config = dict(
    model='contrastive audio-text model',
    dataset='synthesized solo parts of chorales (CocoChorales)',
    train_examples=39062,
    gain_aug_db=10,
    time_shift_ms=50,
    n_mels=64,
    hop_length=320,
    input='log_mel',
    spec_augment=True,
    win_length=512,
    tokenizer='char',
    vocab_size=32,
    loss='softmax',
    embed_dim=256,
    encoder_arch='vit',
    encoder_norm='layernorm_no_bias',
    encoder_norm_position='post',
    encoder_activation='gelu',
    encoder_mlp_ratio=6,
    encoder_head_dim=64,
    encoder_fused_qkv=True,
    encoder_bias='none',
    encoder_qk_norm=False,
    encoder_parallel_block=False,
    encoder_inner_norm=True,
    encoder_moe='top_k',
    encoder_num_experts=4,
    encoder_moe_every=2,
    encoder_expert_mlp_ratio=2,
    encoder_experts_per_token=1,
    encoder_shared_expert=False,
    encoder_patch_size=[16, 4],
    encoder_layers=8,
    encoder_width=256,
    encoder_positions='learned',
    encoder_pooling='mean',
    text_encoder_causal=True,
    text_encoder_width=128,
    text_encoder_layers=7,
    text_encoder_norm='layernorm_no_bias',
    text_encoder_norm_position='pre',
    text_encoder_activation='gelu',
    text_encoder_mlp_ratio=4,
    text_encoder_head_dim=64,
    text_encoder_fused_qkv=True,
    text_encoder_bias='all',
    text_encoder_qk_norm=False,
    text_encoder_parallel_block=False,
    text_encoder_inner_norm=False,
    text_encoder_positions='rope',
    residual_init='none',
    optimizer='muon',
    muon_scale='match_rms_adamw',
    lr=0.0017,
    momentum=0.98,
    nesterov=True,
    orthogonalizer='newton_schulz_5',
    adamw_lr_other_params=0.0018,
    grad_clip=1.0,
    gradient_noise=0.3,
    ema_decay=0.999,
    steps=10300,
    batch_size=256,
    epochs=67.5,
    lr_schedule='wsd_sqrt',
    decay_fraction=0.4,
    final_lr_fraction=0.01,
    warmup_steps=510,
    weight_decay=0.0,
    adamw_weight_decay_other_params=0,
)
Rows from block 5 of the audio encoder of a small contrastive audio-text model, named by matrix and row number. Rows with one number within an expert belong to one neuron, the router's apart. Each number is 128 + 32 x the weight over its row's rms, rounded and kept within 0 to 255. All counts start at 0. Numbers have three digits each.
Before each expert's rows are labels from the 100 clips, of 14848, where the router gives the expert most weight on average: "peak on" is the class under the peak. Only what is clearly more common there than usual is listed. The data: synthesized solo parts of chorales (CocoChorales). In brackets: how many of the 100, against the usual share in percent.
# router: router (encoder.blocks.5.mlp.router.weight, 4x256, trained with AdamW), inputs 172-214
# up: expert up (encoder.blocks.5.mlp.up, 4x512x256), inputs 172-214
# down: expert down (encoder.blocks.5.mlp.down, 4x256x512, transposed), outputs 172-214

# expert 2
peak on: A5 (38 vs 0.7)
router.2:119176168120152147129091159154180091176171113087100160165156165158075117153102192108092168143173158169160129101164137160169111088
up.0:093117138110163130096159105075168136113164132073115167125124120137108087100122146116136074068098151119140129119093153131115084061
down.0:144149198169205090097082112141125153110097190073107093162115118092047091129127113094129129157163109053164150168075164153083091102
up.1:109152150132089154113061097155140127086134149132073162123102133123159134146147195096121138075128110143110098193156129083107121131
down.1:182139144108162147161130175094122145156148063104134162096125180132099077101147132108153091109129079082072080121051077097103132084
up.2:151154114081103131126118136110150090114163105167115048095087127114109163115137127091191099102097130073114114159089118168139166147
down.2:157127102145143139124079124147181116116111126151099156175092117167117147134127101183176097078099178158148122119112075155137121135
up.3:096094142109108146133088096090116117092087155146125152084122113129091093090128158201135108180040171108153119143089118095161127224
down.3:157128116140127075058102111116104093074055113151141128100135122073142137159128138152142096123079141134210158097154129107087124101
up.4:133124102113153106099103199097148152135143166143112165128157103164088140110099098132156162186122132189091081109142105126139122185
down.4:150157085162166120053155118165152123151174139117044104169142096140141128155103129079128166166092159141178115130153133156105101077
up.5:127132097155092131091122152084105182130166092218206110131153082109113139125127131134115125099144134116045116124097158129106051168
down.5:106182133093108158127163165099109156128097164111117154149155128105138091151136092091117137196145099155184143137080124167114133140
up.6:164120083144179127101153162100102132102095120141186102093101143088106207140102081170106123099074090169197079130174120109128170121
down.6:087118132091086138150177172096154178129140143074110105152135154110162141171120154101107157088110116152143162181200145141083087114
up.7:131050163106099133135127109143073168166116149147143092101108114115150113079118060105125160096148155160147148133187159104058192108
down.7:162108131079089138099082148181166128137126165180190099099111104084107083131103109108084133123101169169119146092143147094159106155
up.8:086127131145091162079081105095073174078133134133154109153103172100105143121141137079098129188094079131114137089151143122101161188
down.8:109090145161145069149137160098109178119089148128139118126067107129079168096152096167116113122103145112171132152110103131141207118
up.9:129108119163163080124076117157101153073100119127115123117148124140160082118178106119112127189128125128112139136144147156126165147
down.9:088106107095191182105106146116133149167141099101159132183135136169119165145027103134168156156080138178108141116176122181141149187
up.10:127139168054103111123173144067100107092181032102109116075069137129146180135083124121143117096120100135128158105088133147133120172
down.10:143119112077124097145175093148100141169180144156129175094101085123162148078071125131165196103093100163119140131070125101124124078
up.11:094184115135080131179100124113118171125072136173160120137095119159119145144067179143184139148119207128101105135107147133126126195
down.11:153152130128119095138124120147096128143093095113126108162149132118160143105144097139123093174141172133109194107113125101116131109
up.12:163122150109148116108091136080157091180118162146143123124147119145173123179168113098134159184140064163153143083120126177089105108
down.12:181125109150122099143144127153141122101127141149093115110130166199096060068160095155113134081115147180204150144187173135163168185
up.13:085086104214115123093124142110048082150086121104164050106150104125155117173145067108099162170110154099129164131164081110092117095
down.13:131170110121116142141156061119070146125147157097080140131111128088118093127137126152126159151150087118128148075114151079137144097
up.14:096099154119130142190182110143106179096063087072149084155163127132076160092163188084155096090141149146096112103130081173150145119
down.14:142130120158081148127136136153101126104154117156129151157106083107071109085206117158073181174187152171109143173093165141074170064
up.15:116149138152123104151064047124128115175096132136144152154107152167139155143155155158116142101140115073072118140153192163162174102
down.15:111111141125126172093088127147125145163163155144115059114133095074121106054095108164122136206113121074166076119112114118139162141
up.16:118145144144133096107132112175122153096155129127051146094127060130144145094180112134171111107096120111125086129114110179100118144
down.16:111136099104103166151100153105130182164138123101105085158115142112099117111034168104145095168106094128104067077147106114161168132
up.17:139184158082070131117060024183118148166119152062145089115150114124144155114123153077161115109155152116126092098108123115118130106
down.17:117125142083148140120127137031147167124130130138108156075108157153194070134108127097158084100083097185120145165145114159149099123
up.18:155129157092128174135115162137123096145122102135113151110091096164133122173180138125112116128150100072091060092135139142173167134
down.18:121119114120212163074091176136130097140102193074138133141137079101095150112153117147168159156104129142104175106106168133136205137
up.19:110062137155077085109177104079128158162099112156075153163098190148147138115091096100092085164127077087175159083159180084150149169
down.19:121119099138078164198152114100181105133084135134089169131151090113162146123084077169084213079151116114121146116166190164068119102
up.20:180173126079157159161130120141095179115086119118122093102123112085153113093154152144104140054174149118124103147149099049141155105
down.20:138118155133086096165160122167117150134158085075097092137161085137115125124200137192122130151182132092149105133136070111127159135
up.21:131100130108131146112121195163124122108139086140134076194151141095125142101098080049039196104058136126073164162110116094143126205
down.21:114000146122111129173130117157140129216171093088116176080123184128095085122207125126182157166131130112153168182077118167098182151
up.22:144101104112131117135134119169171188155094138196115133114128102177124153118145074111093115085062142131081200192140163138118139170
down.22:091127139177104119154062155135104105179132147111098124099128163142161182106166110161158176105152087148199154182177104142181151093
up.23:121171121164124116151113148158123146128131162163127109128104132101111098165128127051088152131128076173140125120133072124152152083
down.23:100105167121130150163102126160167097099106171179078129189133138139139130117090083156164113163092157131155122138120083131136197211
up.24:172161173098171141140090135110170145141049168110087061145072144116112161119102142165169092162106085105134113094093139095143058132
down.24:115130125136126082145132140156137135198150071176170128120131152114081123138152102100134132190103103096114101080164138120131072153
up.25:136131201116112167116187163142098130169132162086085189113192165107104129136102102126119126127121019142184161130121103135155101146
down.25:077132133150140112093151231174113127133107162084166110135119091115098102107191111090138185126097126111076084077132144104126113162
up.26:130130129176132143124084198136156145166115125163135135114125076117160123140151095113133135139062051131188158148174172162065102165
down.26:109194098122142139130123076134150127108114117114129103113168125125125126118116140211092118083089155152136069148124136133191131139
up.27:122145081156119145153096142100105142121148139157099087194115069119109106096141120133202130162122147109164135091070123137149162172
down.27:113037107104064108097123084104136141229126116148130171042084134091190108130138173161152132135114131111097054073153151146119130105
up.28:117124198145148145203072093178113155116136107120130111087112177122095116136104176142126104090077193144114141112126155121089144160
down.28:122110164136081117069146138121087103129154116150100138152144131100125168159187141228211133172131152123121178202148151212135093199
up.29:101165154121123108163138086102158097114122119104122147149103155101162157107181165161141147171138100149130150097145109069112068096
down.29:127176086155108119145154088186074145138062097128128147132174109089070106158149124155157095176116124119108157110116172089141137177
up.30:114071156135090141107150163091122146165096151139125146145128116113040058160127083097077077075101158163134138133114135103126120119
down.30:099124176164095107119088106087114083161106120092147143143109068102111127157109156134116118155135115076161087138141111149108117142

# expert 0
peak on: F#4 (46 vs 2.8)
router.0:072177176098162140123090156163174103191162101063094141170148161161108121144089182093075164145163147156138122113165114144177106091
up.0:087158099114130150108158092126116103116143144158125124137162185221158142172173136174134130126052164070150111110121198146161133137
down.0:155133085075059130131139092133133071170132123083124161125104205129153096172102095105092132101105130123089159091175126124133138094
up.1:143172120186155104114114113058112098061128139134194155106136089128142141110155159162164147097133156078138119061089134149091114114
down.1:174102123176065131197169150098166128158136112134116152149142102093123124090143160145161089131141107089136177136069097111152155096
up.2:139100175159099148096129114088072129086076090184177120177133151128101127120094131120101158082161157106143193096071158118125184099
down.2:135141109162068099095106131156068123126115177211144095107076121124168120050202124171189130144116107155126105132183120115106123090
up.3:136177168128122124109147085146121127179139089104125114135101099095128179164121056135137081152148086103129116138131085105149159076
down.3:132143126165115084066129093135096143187117069140144099106114106082161146099137141122123129132115155144140100152117123123131143100
up.4:083162112105065154115100148126106154127132118142108142112136113127116121127148163095117173099124123106128157107146104129174101125
down.4:168147119120049091154106080145107104129141106124102061134186120146146107136105168141138106114134112125152150154066119117165163151
up.5:166147091167103156132119172110159065217124153174170166122153161119168129133088147123138111148100169106145108158186137094090096172
down.5:199091120159172140143150149098148071192078153116143098132095122131161181147112152091136096155125102112081094119119191093082154113
up.6:129128169111136140155178142149221066080113109121172102157117182061106154112080167107138157097111140128190139151109161135076141115
down.6:109184105112088140067088111156170169054154145110170149136177163123104120144117132155164120118196106124110079105143132172141088134
up.7:142145097122154140116162125053106131096127111099105120090141164137137110086151145083096153092098159144111119156125135152152168172
down.7:087087154118167124139137108126121117125145175071149110106156094064144134154168099163092174151121136120089167198112122115144165145
up.8:116131118098111104166132116181105183166139166174129175099137135143093067135141150073123161130153165148164081111154096154139088183
down.8:147124113097097101083128124098146174103077097188179129202103173158185115137156128123145105124125108136118147098117117231132089155
up.9:182173059142087142137102190121171128140104115107114107077095121156139154176191193095147116124152076108158154152147056150134103111
down.9:166138113162140096153132063138143120135148175110166146135149143160081161122096152097134140078129146130116099123132078125183159042
up.10:139151134098128099144169142139110142096139175172138073091103152094123102172102080178111114137137133177128118135135125136143036168
down.10:088114151106130112127160115133087089136077135108134127181150053134095141070131140133136137134163114144088082096134150111089147102
up.11:147135169118141151119112114131169151082098156121165118170164071130101119136120124124195119109079138142148104111127149140143185146
down.11:161119135090090122069071144158156128145140125108161136110164140139118077116129165154098125092097088134135171146139122056137119057
up.12:150105096158142094132188106124116120119136163153146036155136114123149138097124173124132147118102108097180134143166115106109123153
down.12:121159125084135091133170153060097174141158142145102126083068128154098118128065132168137080113127108130093152072079162207094093110
up.13:179145138154142203135133165094101138103125183105138152154096095118155115110112096186160174166132118081105167139150161159143092151
down.13:152118118163118141068161145161177080163069185130136149167121089088143086162121091144088093114129091094160123122143138119120099119
up.14:115119136145087098197127081121130171120079099140102100089092115152115179116144134125135166160135118172091090114200157181132162117
down.14:128112166148107082066140145109117077063124134142165083099155131135150115113097135185122098105165145136074180153075179127058084122
up.15:130096160104164120130160114172174122109077147129120146057120098158175109107142180144149105135111097107194144135048136165170129112
down.15:161174150109099083145182147171132137134125130078182121117139160088081074138109142130117147131140102149099136094118148122093156199
up.16:082085129145218157172153111124164125099073125047112144125116102105091165080188178113175083116114109133115090118162183128108157150
down.16:060172123140177143096137223146150091132148117162157125218129139124166172172115096129151166202179177128169133157073103160117126150
up.17:147096122105074118066180071103117158077071108113069079072075129109156127078214146152125247127134106068129164140139135101159135140
down.17:143117095123130107108070192084178100134116131109128117077118129186131136117090157139126182086150053086179130142172187161145110186
up.18:087099147114089094091173109182128122095098131182195052098129146097070060091170176144115107152148143132157163115122127108155136161
down.18:149127048183089161136143122078123138149167141148104084134220134135128105136190104168146080151149175128149133112100139155173144112
up.19:145156138168102153119043143128038120138105111142185150106130117187170111083138134151124145072066116168132118084080108140140113140
down.19:126105162132125088142086123173070149099101204103131132187146145163121158123115168102155156135128079074139070130152082105135141133
up.20:100093108163104155116095129114136133136123144134137162099188123064101142117106110135136139157147142111128157143135112079052103072
down.20:110155211168107105131050145142107113109118167168136146134158219130148136153089151088104134103154081130103174109146095143120133130
up.21:122129151117110132096104156155144141111189218159191112085111092113147157166112112144069141123155112176162160140160134144097108141
down.21:161106107111114106127125098087129151094108137130156096110123146180107094116202142151084083058078124144160099143125183120093195151
up.22:140147196128085075113169191105151199127052156138094143101163134125211138109044099115183127193120059116115140125087178102110105135
down.22:161098141155121121134092066080096072121117094137064080100116133065070132125142115118130092136096123184061143125160132072115114099
up.23:149133079189158128109151128104146173148048133136114152117102127181122087098113119133135125095118165098095128076158111172117101143
down.23:065084167142119083146125168104119090130056148144134109130113123111132132104111079174193105140172133099111167223118159143193089140
up.24:152062165095097149159114079131096157109145136202084159138085056167153080167075116173058108073129114135066140158145100093131078082
down.24:054147144109088063167095109141135116129215189159125161141146088115114150165148126185056084070134081066155119188105116132123101152
up.25:128065094120127093159167129090148124115148152176157105073128121157089148140195175105099109129144122131102101170170114146112144137
down.25:165148193079161121135135120137130138145196104076112103127088157116124086103161163120078147139112215180191119167173156062148092134
up.26:131100121135176164074138125056157133144079071177128094107131125078119135155143139107109145131149087094165063092109130161178142147
down.26:125117101158155144079180090133147145144105101123143084156127082114136147126073139149105192114089102112140098118118091090167128146
up.27:086117079118093153174076077146133133093063144106147128102145150124188120145119086127104194122139162063134113174129097135125195132
down.27:092115121066096104096072125138139197121116099125135110131156152103128152111131137127139147132172148148120140085109103164156166103
up.28:162134116088068097097169141154097171196159099118170128163119117125097158155147132147131107115099119144114091158043151175136132130
down.28:140118142174145164120133062127140142141126150097168101188154198132121144194179166108230124135084108148071138143111060146119084158
up.29:128131118135084097102109074140158098176133165171196075146162189097104143138145130107090117081109098109096082104090080106132105158
down.29:145166173123122116090126139147094201145116062121172098109109139163141138117125154119072176125114087109178160122127123142086137131
up.30:103182100109150096126121189113121154130152088186146048114122124122103147093171111158130034160118133041123173172135109082137162126
down.30:095140135115155158125099121157115156107189090155101164150094173156076170165191160158184138145124123151160097124113124135152122134

# expert 1
peak on: G#3 (58 vs 2.1)
router.1:092185164127159177095077156167186111159157094087088148158172159169089137148107206107092178146169149170120131119165141156183113072
up.0:171169114117135106126141130104155132114105105136123132148131120128133125123125171162163093166130123149112148158142104124144095119
down.0:123088168145137137097109100129088135110061123160167108133170137131135180102141127176100122113121071144172096161102142128116126117
up.1:079166114091111154147098142158225142163125110128144102134145095192134112129157102125108100125132104105101105116104151091102082147
down.1:095121118146115093127163217097096140124128142141109162087136098155122114088180108191147135103104126111063147066138152135109140189
up.2:114141075083084134102166100155170144138107147118088112052165160154088126124110183154119138137126092125136109140126150090123094163
down.2:110144128120136119156085143115169157169087159161143108107129105117102149110108172147143093151092115122196135169123095150119108166
up.3:135129113117156110156144109101104100127167109134160101080100103096117168164116172149091135129125051159149124186153132101167186181
down.3:131096164103140112117114150122168186113075122170133103170129097136149148140173125113166180109110101099150121112141127130116147163
up.4:111170084131157138070178146116110109148109054149163111175191142143140131135088162139165138183122098153173140180140145102177181123
down.4:065183173082146153139174122129144057153109182098126137155080118100157115125169105136136154151092110111093127211139134119085127144
up.5:152153156131117076106081156116102096145142124099092109098147117134083120122152129112144125119146191157107076181113153127088155081
down.5:066140089183093172144161167120127126138175093143048114192150101132074167089149074198115153085133125104081152139120146077198193099
up.6:169184158118110118168110089134114193149093101152106151101133177155116131117192078129144103155121148135199092141158136142150143136
down.6:109113122123128112091096101134151106118108093139098124128127188085182150089134113165140154148125143148156150096135113107170122122
up.7:117186152133136088182143110171178156144108147178149097097080090134136127096117108110056142123055130119131187077146136128153121192
down.7:096176112097083130100152161170099209094163147096120163117110104127195081146138131116122073138119147109160147128116119159120180125
up.8:180079129114159161094109111075149145100175140091119178081140125080101056077137188079108162142109096124132158196094125130116161166
down.8:102139114124146172138170124088118123095157204112083171108148145077143160130180115151155123140133119168155203160099118105172152155
up.9:118159104139067149137165120111147159184137150148179105100122121131167116140226090118137098129090125103161134180148122094129100141
down.9:106151193116141179155124098076076119042104105090173112106103168128136145157163115206188175111150088127165162158114168142164080169
up.10:142128114119144042154186064170122115134085142105140094140085110109149201141096199146122089091135092111135117121129142107151159102
down.10:180144194034125139085082131122180130093122117165081125131091177160162086115119111179162162134135124099128082098202136145109125147
up.11:133154174098127154081134126094153149183150133126150143095125156142111114085109104144168135112131173135112168163099132118131158154
down.11:149128150101074107134153113148101112102100127128141136146115188146079126134118104081134152113118169170157175120155166125114162148
up.12:129178111112092179157164139106109181117086150154100062158195151103167114122082130146159090141206112183102147110063133116148096190
down.12:129146121134104136102068107158144113072099094135084103115141139107151139098104088115160115133187097150137144165114116092139061126
up.13:131155145174157116109132131107101135109165186124142151174160121122171107171160129113129185100118141117127152191139158124194096162
down.13:189132133109103166067138126067065095100129154180122121081047095107080114134149181114122122145159133081103136137119155109095153086
up.14:106099106150106100156109187061108153110152097116160130142078132134149101073148139160111100093095097077178189118176203098109104140
down.14:138087102154121171178166141158184141105151217112166126153129149126127078115137140145085142094158123090127193130166123146147060146
up.15:171160108128166174161082100104098178088081097112145075123117155147152103137109170118157128150165134140138105102205087072156167087
down.15:119113103108152118208189148193156166136084121112148122145105095172132117181133111093138108131102189106079095153081101117135114146
up.16:110121146120188129099126136144152128114091130173143149143147120075154138136097196116143116137116057156133093136158114155069131141
down.16:091097146123148091118119096071178137063188108071115140129131095129127129137106078102152108150180108174180140102112176117130089127
up.17:140099086151091099164150135103133110167138166098103133204137130140116098168096141156186189126091118100189042072207194163073103115
down.17:153090111057098129142090153066083145122106145098072102192076110115122136141115121130123074109101106169052145169144221145152191114
up.18:084136147114113153097134133088141071094147110131178120091129101034133104094104150089112123120108164147120153119131117112071148111
down.18:150134131119151148144142150139158143139138077073148130200146076149129142084110120125106121152090109133119114105110157150078161125
up.19:146140067147131106159104102083100120179078110063155111106140135108144138192150040144148171097083157123115121116157182090056145137
down.19:120138133081131089183046134100117116135093096107153126120083087145094141171097105148148114159097158117159135085092082137122106172
up.20:107083093164125135114072176092159122172109125165103134079156136180128083091140134124142118141109168123123075097122151082130106152
down.20:115139090092122124149167106057120194151154132083130130097161202146109142122074064151152104189155136079143103119122115101092104125
up.21:084123090205128130171128122070131084132077086130161059079121103107096125125135133105132088122098103092123149157178158104143098148
down.21:129133071124128159175126105142142151177143126089142111184118100096151142153146079167137142117184093121124101097163083104160050101
up.22:072108118132144118117123136172117157177184100147140104061180089108155090109135167131118096116142144055120078181158099067159118160
down.22:103084118139131075119108126114182139161201099111174121146223110141090156081110145089078085129072109120096141148073142119148034154
up.23:127129091148193167124132093059165146126123119133158113099145132158123106095147124151139131122109195112137172114115099138108152137
down.23:134136143110117145148070110120173149058091112171143145081116147105109081113121129069179128104160092108142132130151148153152141144
up.24:132114087171186183153141144132097171163150138120127142125163136147127156120189093150158132152133173121104120095102122153138149120
down.24:097120184138112157161156152104089171099104099148153113141099163171115139082106117104175094126128093063085129155126147125154124129
up.25:108146114163107131098161081135170159140129169130086138129064065170031107088151086122147089074121115126129078142093062146066148104
down.25:129097135183154134144115135096122086118114136147099134154121165128154136086166147041099060153116109162125091179127112117136091123
up.26:135089174111079197151084102097113093148084114149118148101139189138176157145127180089124108104075074134130061142170083121134126166
down.26:110128109126079100124105097152114121146078119174136165162085107145165177054064138138116099143141103094172128095168117170195110114
up.27:126119127104121178126088088157165108108133127134109132058184060138118127140123100081076159070084118111133187155162182084106148152
down.27:116121102119196135119125118158101148019112131111088130143086126171136105089093124134124075102117112151134173127082111162141142128
up.28:129154122144132093138160185110078141144134177077153165178065043099139116098148077107124125145156127101131139142102104132126071114
down.28:176112122131165180122170107147089117147128113197064124034092172077128154147144063162081086096108106140098166136162102071142163139
up.29:161132136173200189093187054168096103149149097157115083125150085148121111181091161147103119154162150139147094160162124087113098125
down.29:176081152173156130072153167140073076121156123113155135162119077137140111110162181109192072133105075129128166134158161152094097126
up.30:152123089137114091099092129170126140214141120082130162176142123133117165087076069090171141154155186096097147095185137102122128173
down.30:086147069132109110094210079126155139145119176108107115088185130104122069176177150111126153102070153124079101100165107103135122137

# expert 3
peak on: A#4 (71 vs 3.7)
router.3:094175182120164155113091177171177091171159117094095149165135152173106137138101180080076188168156153173142116127145153140168124077
up.0:128127126101169160138080077115157131148147156119135092145115131149135143153118156101132163178169177085125171108083174116146130190
down.0:118145152190163103143136077110105118124139104113111152109073094182099126186110190130141083114112121096181100117083119148151156113
up.1:139072168136115120097143127085133130102164161120101128090147108135072095169160171148073105068177080120113140157151090111136135142
down.1:113125125093058098154119096110166119134163136194147112092117132102127130159198116141166157051144116080111123113118107148101127191
up.2:119203119092150130156115110134099117109106133127104146113139098109186133168092075196111161149067106166128142117120106205050136126
down.2:102168172082110073175100085103112058150085183137127166134156198126111121120077141152134170080123110093184094132105109154166151101
up.3:141147195157084076156131107097094107178119153146111107146080114092110126147175172113117134067088136090108100114107052076121107150
down.3:122157168121136166070147186098136148167102131117097153137148115148160133166162134094113096115145130143113128136150144161133129127
up.4:089160091088115152146180193124097151089122134091142095133156077095133098190166103156134123132082120127197168122147136130194102167
down.4:159093133116100130148119085093107130135163132159116196147143182133082186142097140056120105135109101114121133142146113136140109181
up.5:124168147050119123118090147115118113126121128128166117082081130140155068114126137090129085140111075139127130117207128118125101125
down.5:137179127125122112094098126126084159203130172134157091137118108129132125158149107177118124148112144134097091108129129148124106160
up.6:103103118122073189136162115126101159138140068071114156139188140122107095174108122177121180082130104099094133054111123174122096131
down.6:156164132166118115102108104089146147188123125160066123109158132174166076137131093149121142048193132123144068128161134086088153127
up.7:116074104123149096134155119101116038108176140103102150116138073085166135118071083148106062089119138131091108065129117098145122186
down.7:081119120180148135068168060108045143133080079125096199109110115116139129129112079165082145106101117134081137151144123105162088129
up.8:129126131148149188137120164157149105104165173171148133102126143106138127209140141079152155127116094154056143116160141045107127167
down.8:162120084098147087110116110130112108207119126160143132164108170143088146101146077159167145161198122109052132115098126117114177115
up.9:159138147126111175123148184091168081092105121112134133116121186049153150082189168186135100185161102116111136173091105044084092175
down.9:136148137092165108104057144130150179150168151148121172123124144123124151154139130105145091110112089149155150098140171116127200156
up.10:105082107116074083117121143160063130090109129105166132085167133159112088099191139107136116112156120136108150125105129186130143139
down.10:134136137144158110139053130182172128110171078102164129122191112127111125097112113091165111090138056114180106155142128105129097137
up.11:117140060123144121109077144114101077173146214124158135143165087138144166118153140092151124146075096093080093165094097201098174118
down.11:091175109094117185130144123137156082129115099107126170094169143077117109089189107158196131088191075178129117087148142149081093103
up.12:102123102125165106072113117120167143147127073104039141158127185127138080114124162088148124184104135135120105096150202146090134101
down.12:086072230117158189111089170103169161154165129175101120144095089091087069113130121061153173160078096131156093137116163151112161146
up.13:101067086110148112159089122108096154110129141174104104133087164161109122089096097141167080141062169172112190114125169144095140149
down.13:135159084129141080116152158153124133201156155189099119154188128130107099090101087092104151081115154086126084121140102170105154129
up.14:136162121147139142136117133133103116118096139155130131140080133149116106081084082135142137124148068124144178123125171091147103172
down.14:156112149087167118051110108096106154122114137068112087155130174122151068200160104148152143098139155161090163072137159176092173151
up.15:115115158081066100098194142123132142200142099119121154113118156148210109142112148113179135130133128141150105142133078138105137112
down.15:151133075081097123081117094053048207115147159120081156099156130197149129128218118125093142138146139118113118127105141069118163120
up.16:087112125106135169126145141126083130087068136134148060074135110090194103089105093181124133132096074142120098124164150175123070115
down.16:099128138152129127098087125153140164151169149171124140127099096114184114115082178146083114104172166188164124099170103135170148168
up.17:118136104130185105101140123068168160123126216107172099166132120138140077169104110096158084209084079192133169138122128073119082147
down.17:144088135117129145146150097134079153097086100106171152168106094164125118048154159133145148115179141159080152150156110138127152139
up.18:133153189100114099167143090128149122203170151168195114133109109166128151088176076172109091104108107165113142161116134096079142150
down.18:134112115187152108156107084172154159126173120132124125102142128193079113118095134117176136111120059144089131144094074077162191194
up.19:093068148156198137109121123169139150133154108167096167113126130110117095115140164154116103132106133082199127153105129058112173122
down.19:121166107126116095125156114152112141154118134153127159115059046143068162118126168086173128190144126068100071091172153043115140151
up.20:133134177172125091107175133101112174137149152116134085114181122140163102110113148122141172103098149161102117111116173116118131114
down.20:100106134170104177122091135128148129093087185040161114156093094134118127164145127119150122074093133095086117161102144129147102184
up.21:170103074137132122136120104148061186090095161085121120090114108108153140141132165135139111185175153120103088160153141104161105147
down.21:116070071137131103113125201116127141144084102129137111135115185083164129171095051132119151050152093128149177179140080110103120147
up.22:140109137114130134162166126192175147160074089073177101151115106097135117107120112114122160069107120107068113151046131197109081133
down.22:154153131090102150078143132065126186137061122142174067114110174126136156083155146170136103137149148150081107106206111113119178110
up.23:110148113116090094128200112108153119094160107165181140063121102108099091141091127155149201152132115122146081133165102149170091138
down.23:124124126180125107121130125142104163145108135134173106135180126179086181179063140156083143125127114114133117093156106139107213133
up.24:075145118139147108145115156109154197119052157167164060128146131126099113073140140093118170071090122128045143130112138113109171174
down.24:127140140121127163168103165126218103116141095069136138155139174107153084122113112138108097153056100120129167172164183128128136172
up.25:127121149140168157109173163089177181132108126077149155112103145152095187107152103129138135147208109148133087124129140184162131122
down.25:129113095111156120184121127124122187159098093132177142143116165112141120160140191090126078047144079100096137138166109111174086148
up.26:141100131089113171118083114158134147145084129096136189124189115165098082120162200102172177025135095198122145086192123064157125141
down.26:164152098123025185161140101134110133115118089094118126088162095082124117153151146144098151101177166151122132135101074160141076108
up.27:149111103158120144197163112152168109112127146111119144080200132167112102146123164118177106158094092172141098148129129115110124120
down.27:123139139092142156147181228148141108115122146151134120091081115099105098035084080110097178138132132124156100113163101127119099127
up.28:171166075101135154190086157105140193164119147126152122114113084095127159149145127153151171068134081092152136130157137164172169128
down.28:109143114115111157148126155145131106076167077139116097116155081107191117144111103173133131172181169144130171117105073152112101137
up.29:180113143165124131204152103153166113132083049169133130216165161193174191141093121110195102193092141115146086166126107137152163122
down.29:176104131122122104123122113119160129145108110134133103144178146115152172105106085125127127160104089123171132154087103112099090153
up.30:135133090148136136151150161163103196105169146111128167165071183160114116151137127078194141129114110149136070089130144185170127163
down.30:154135097108096155111136130173147135164141156110136096119126143114214149126149160106131141161119066141142086110140092116136120126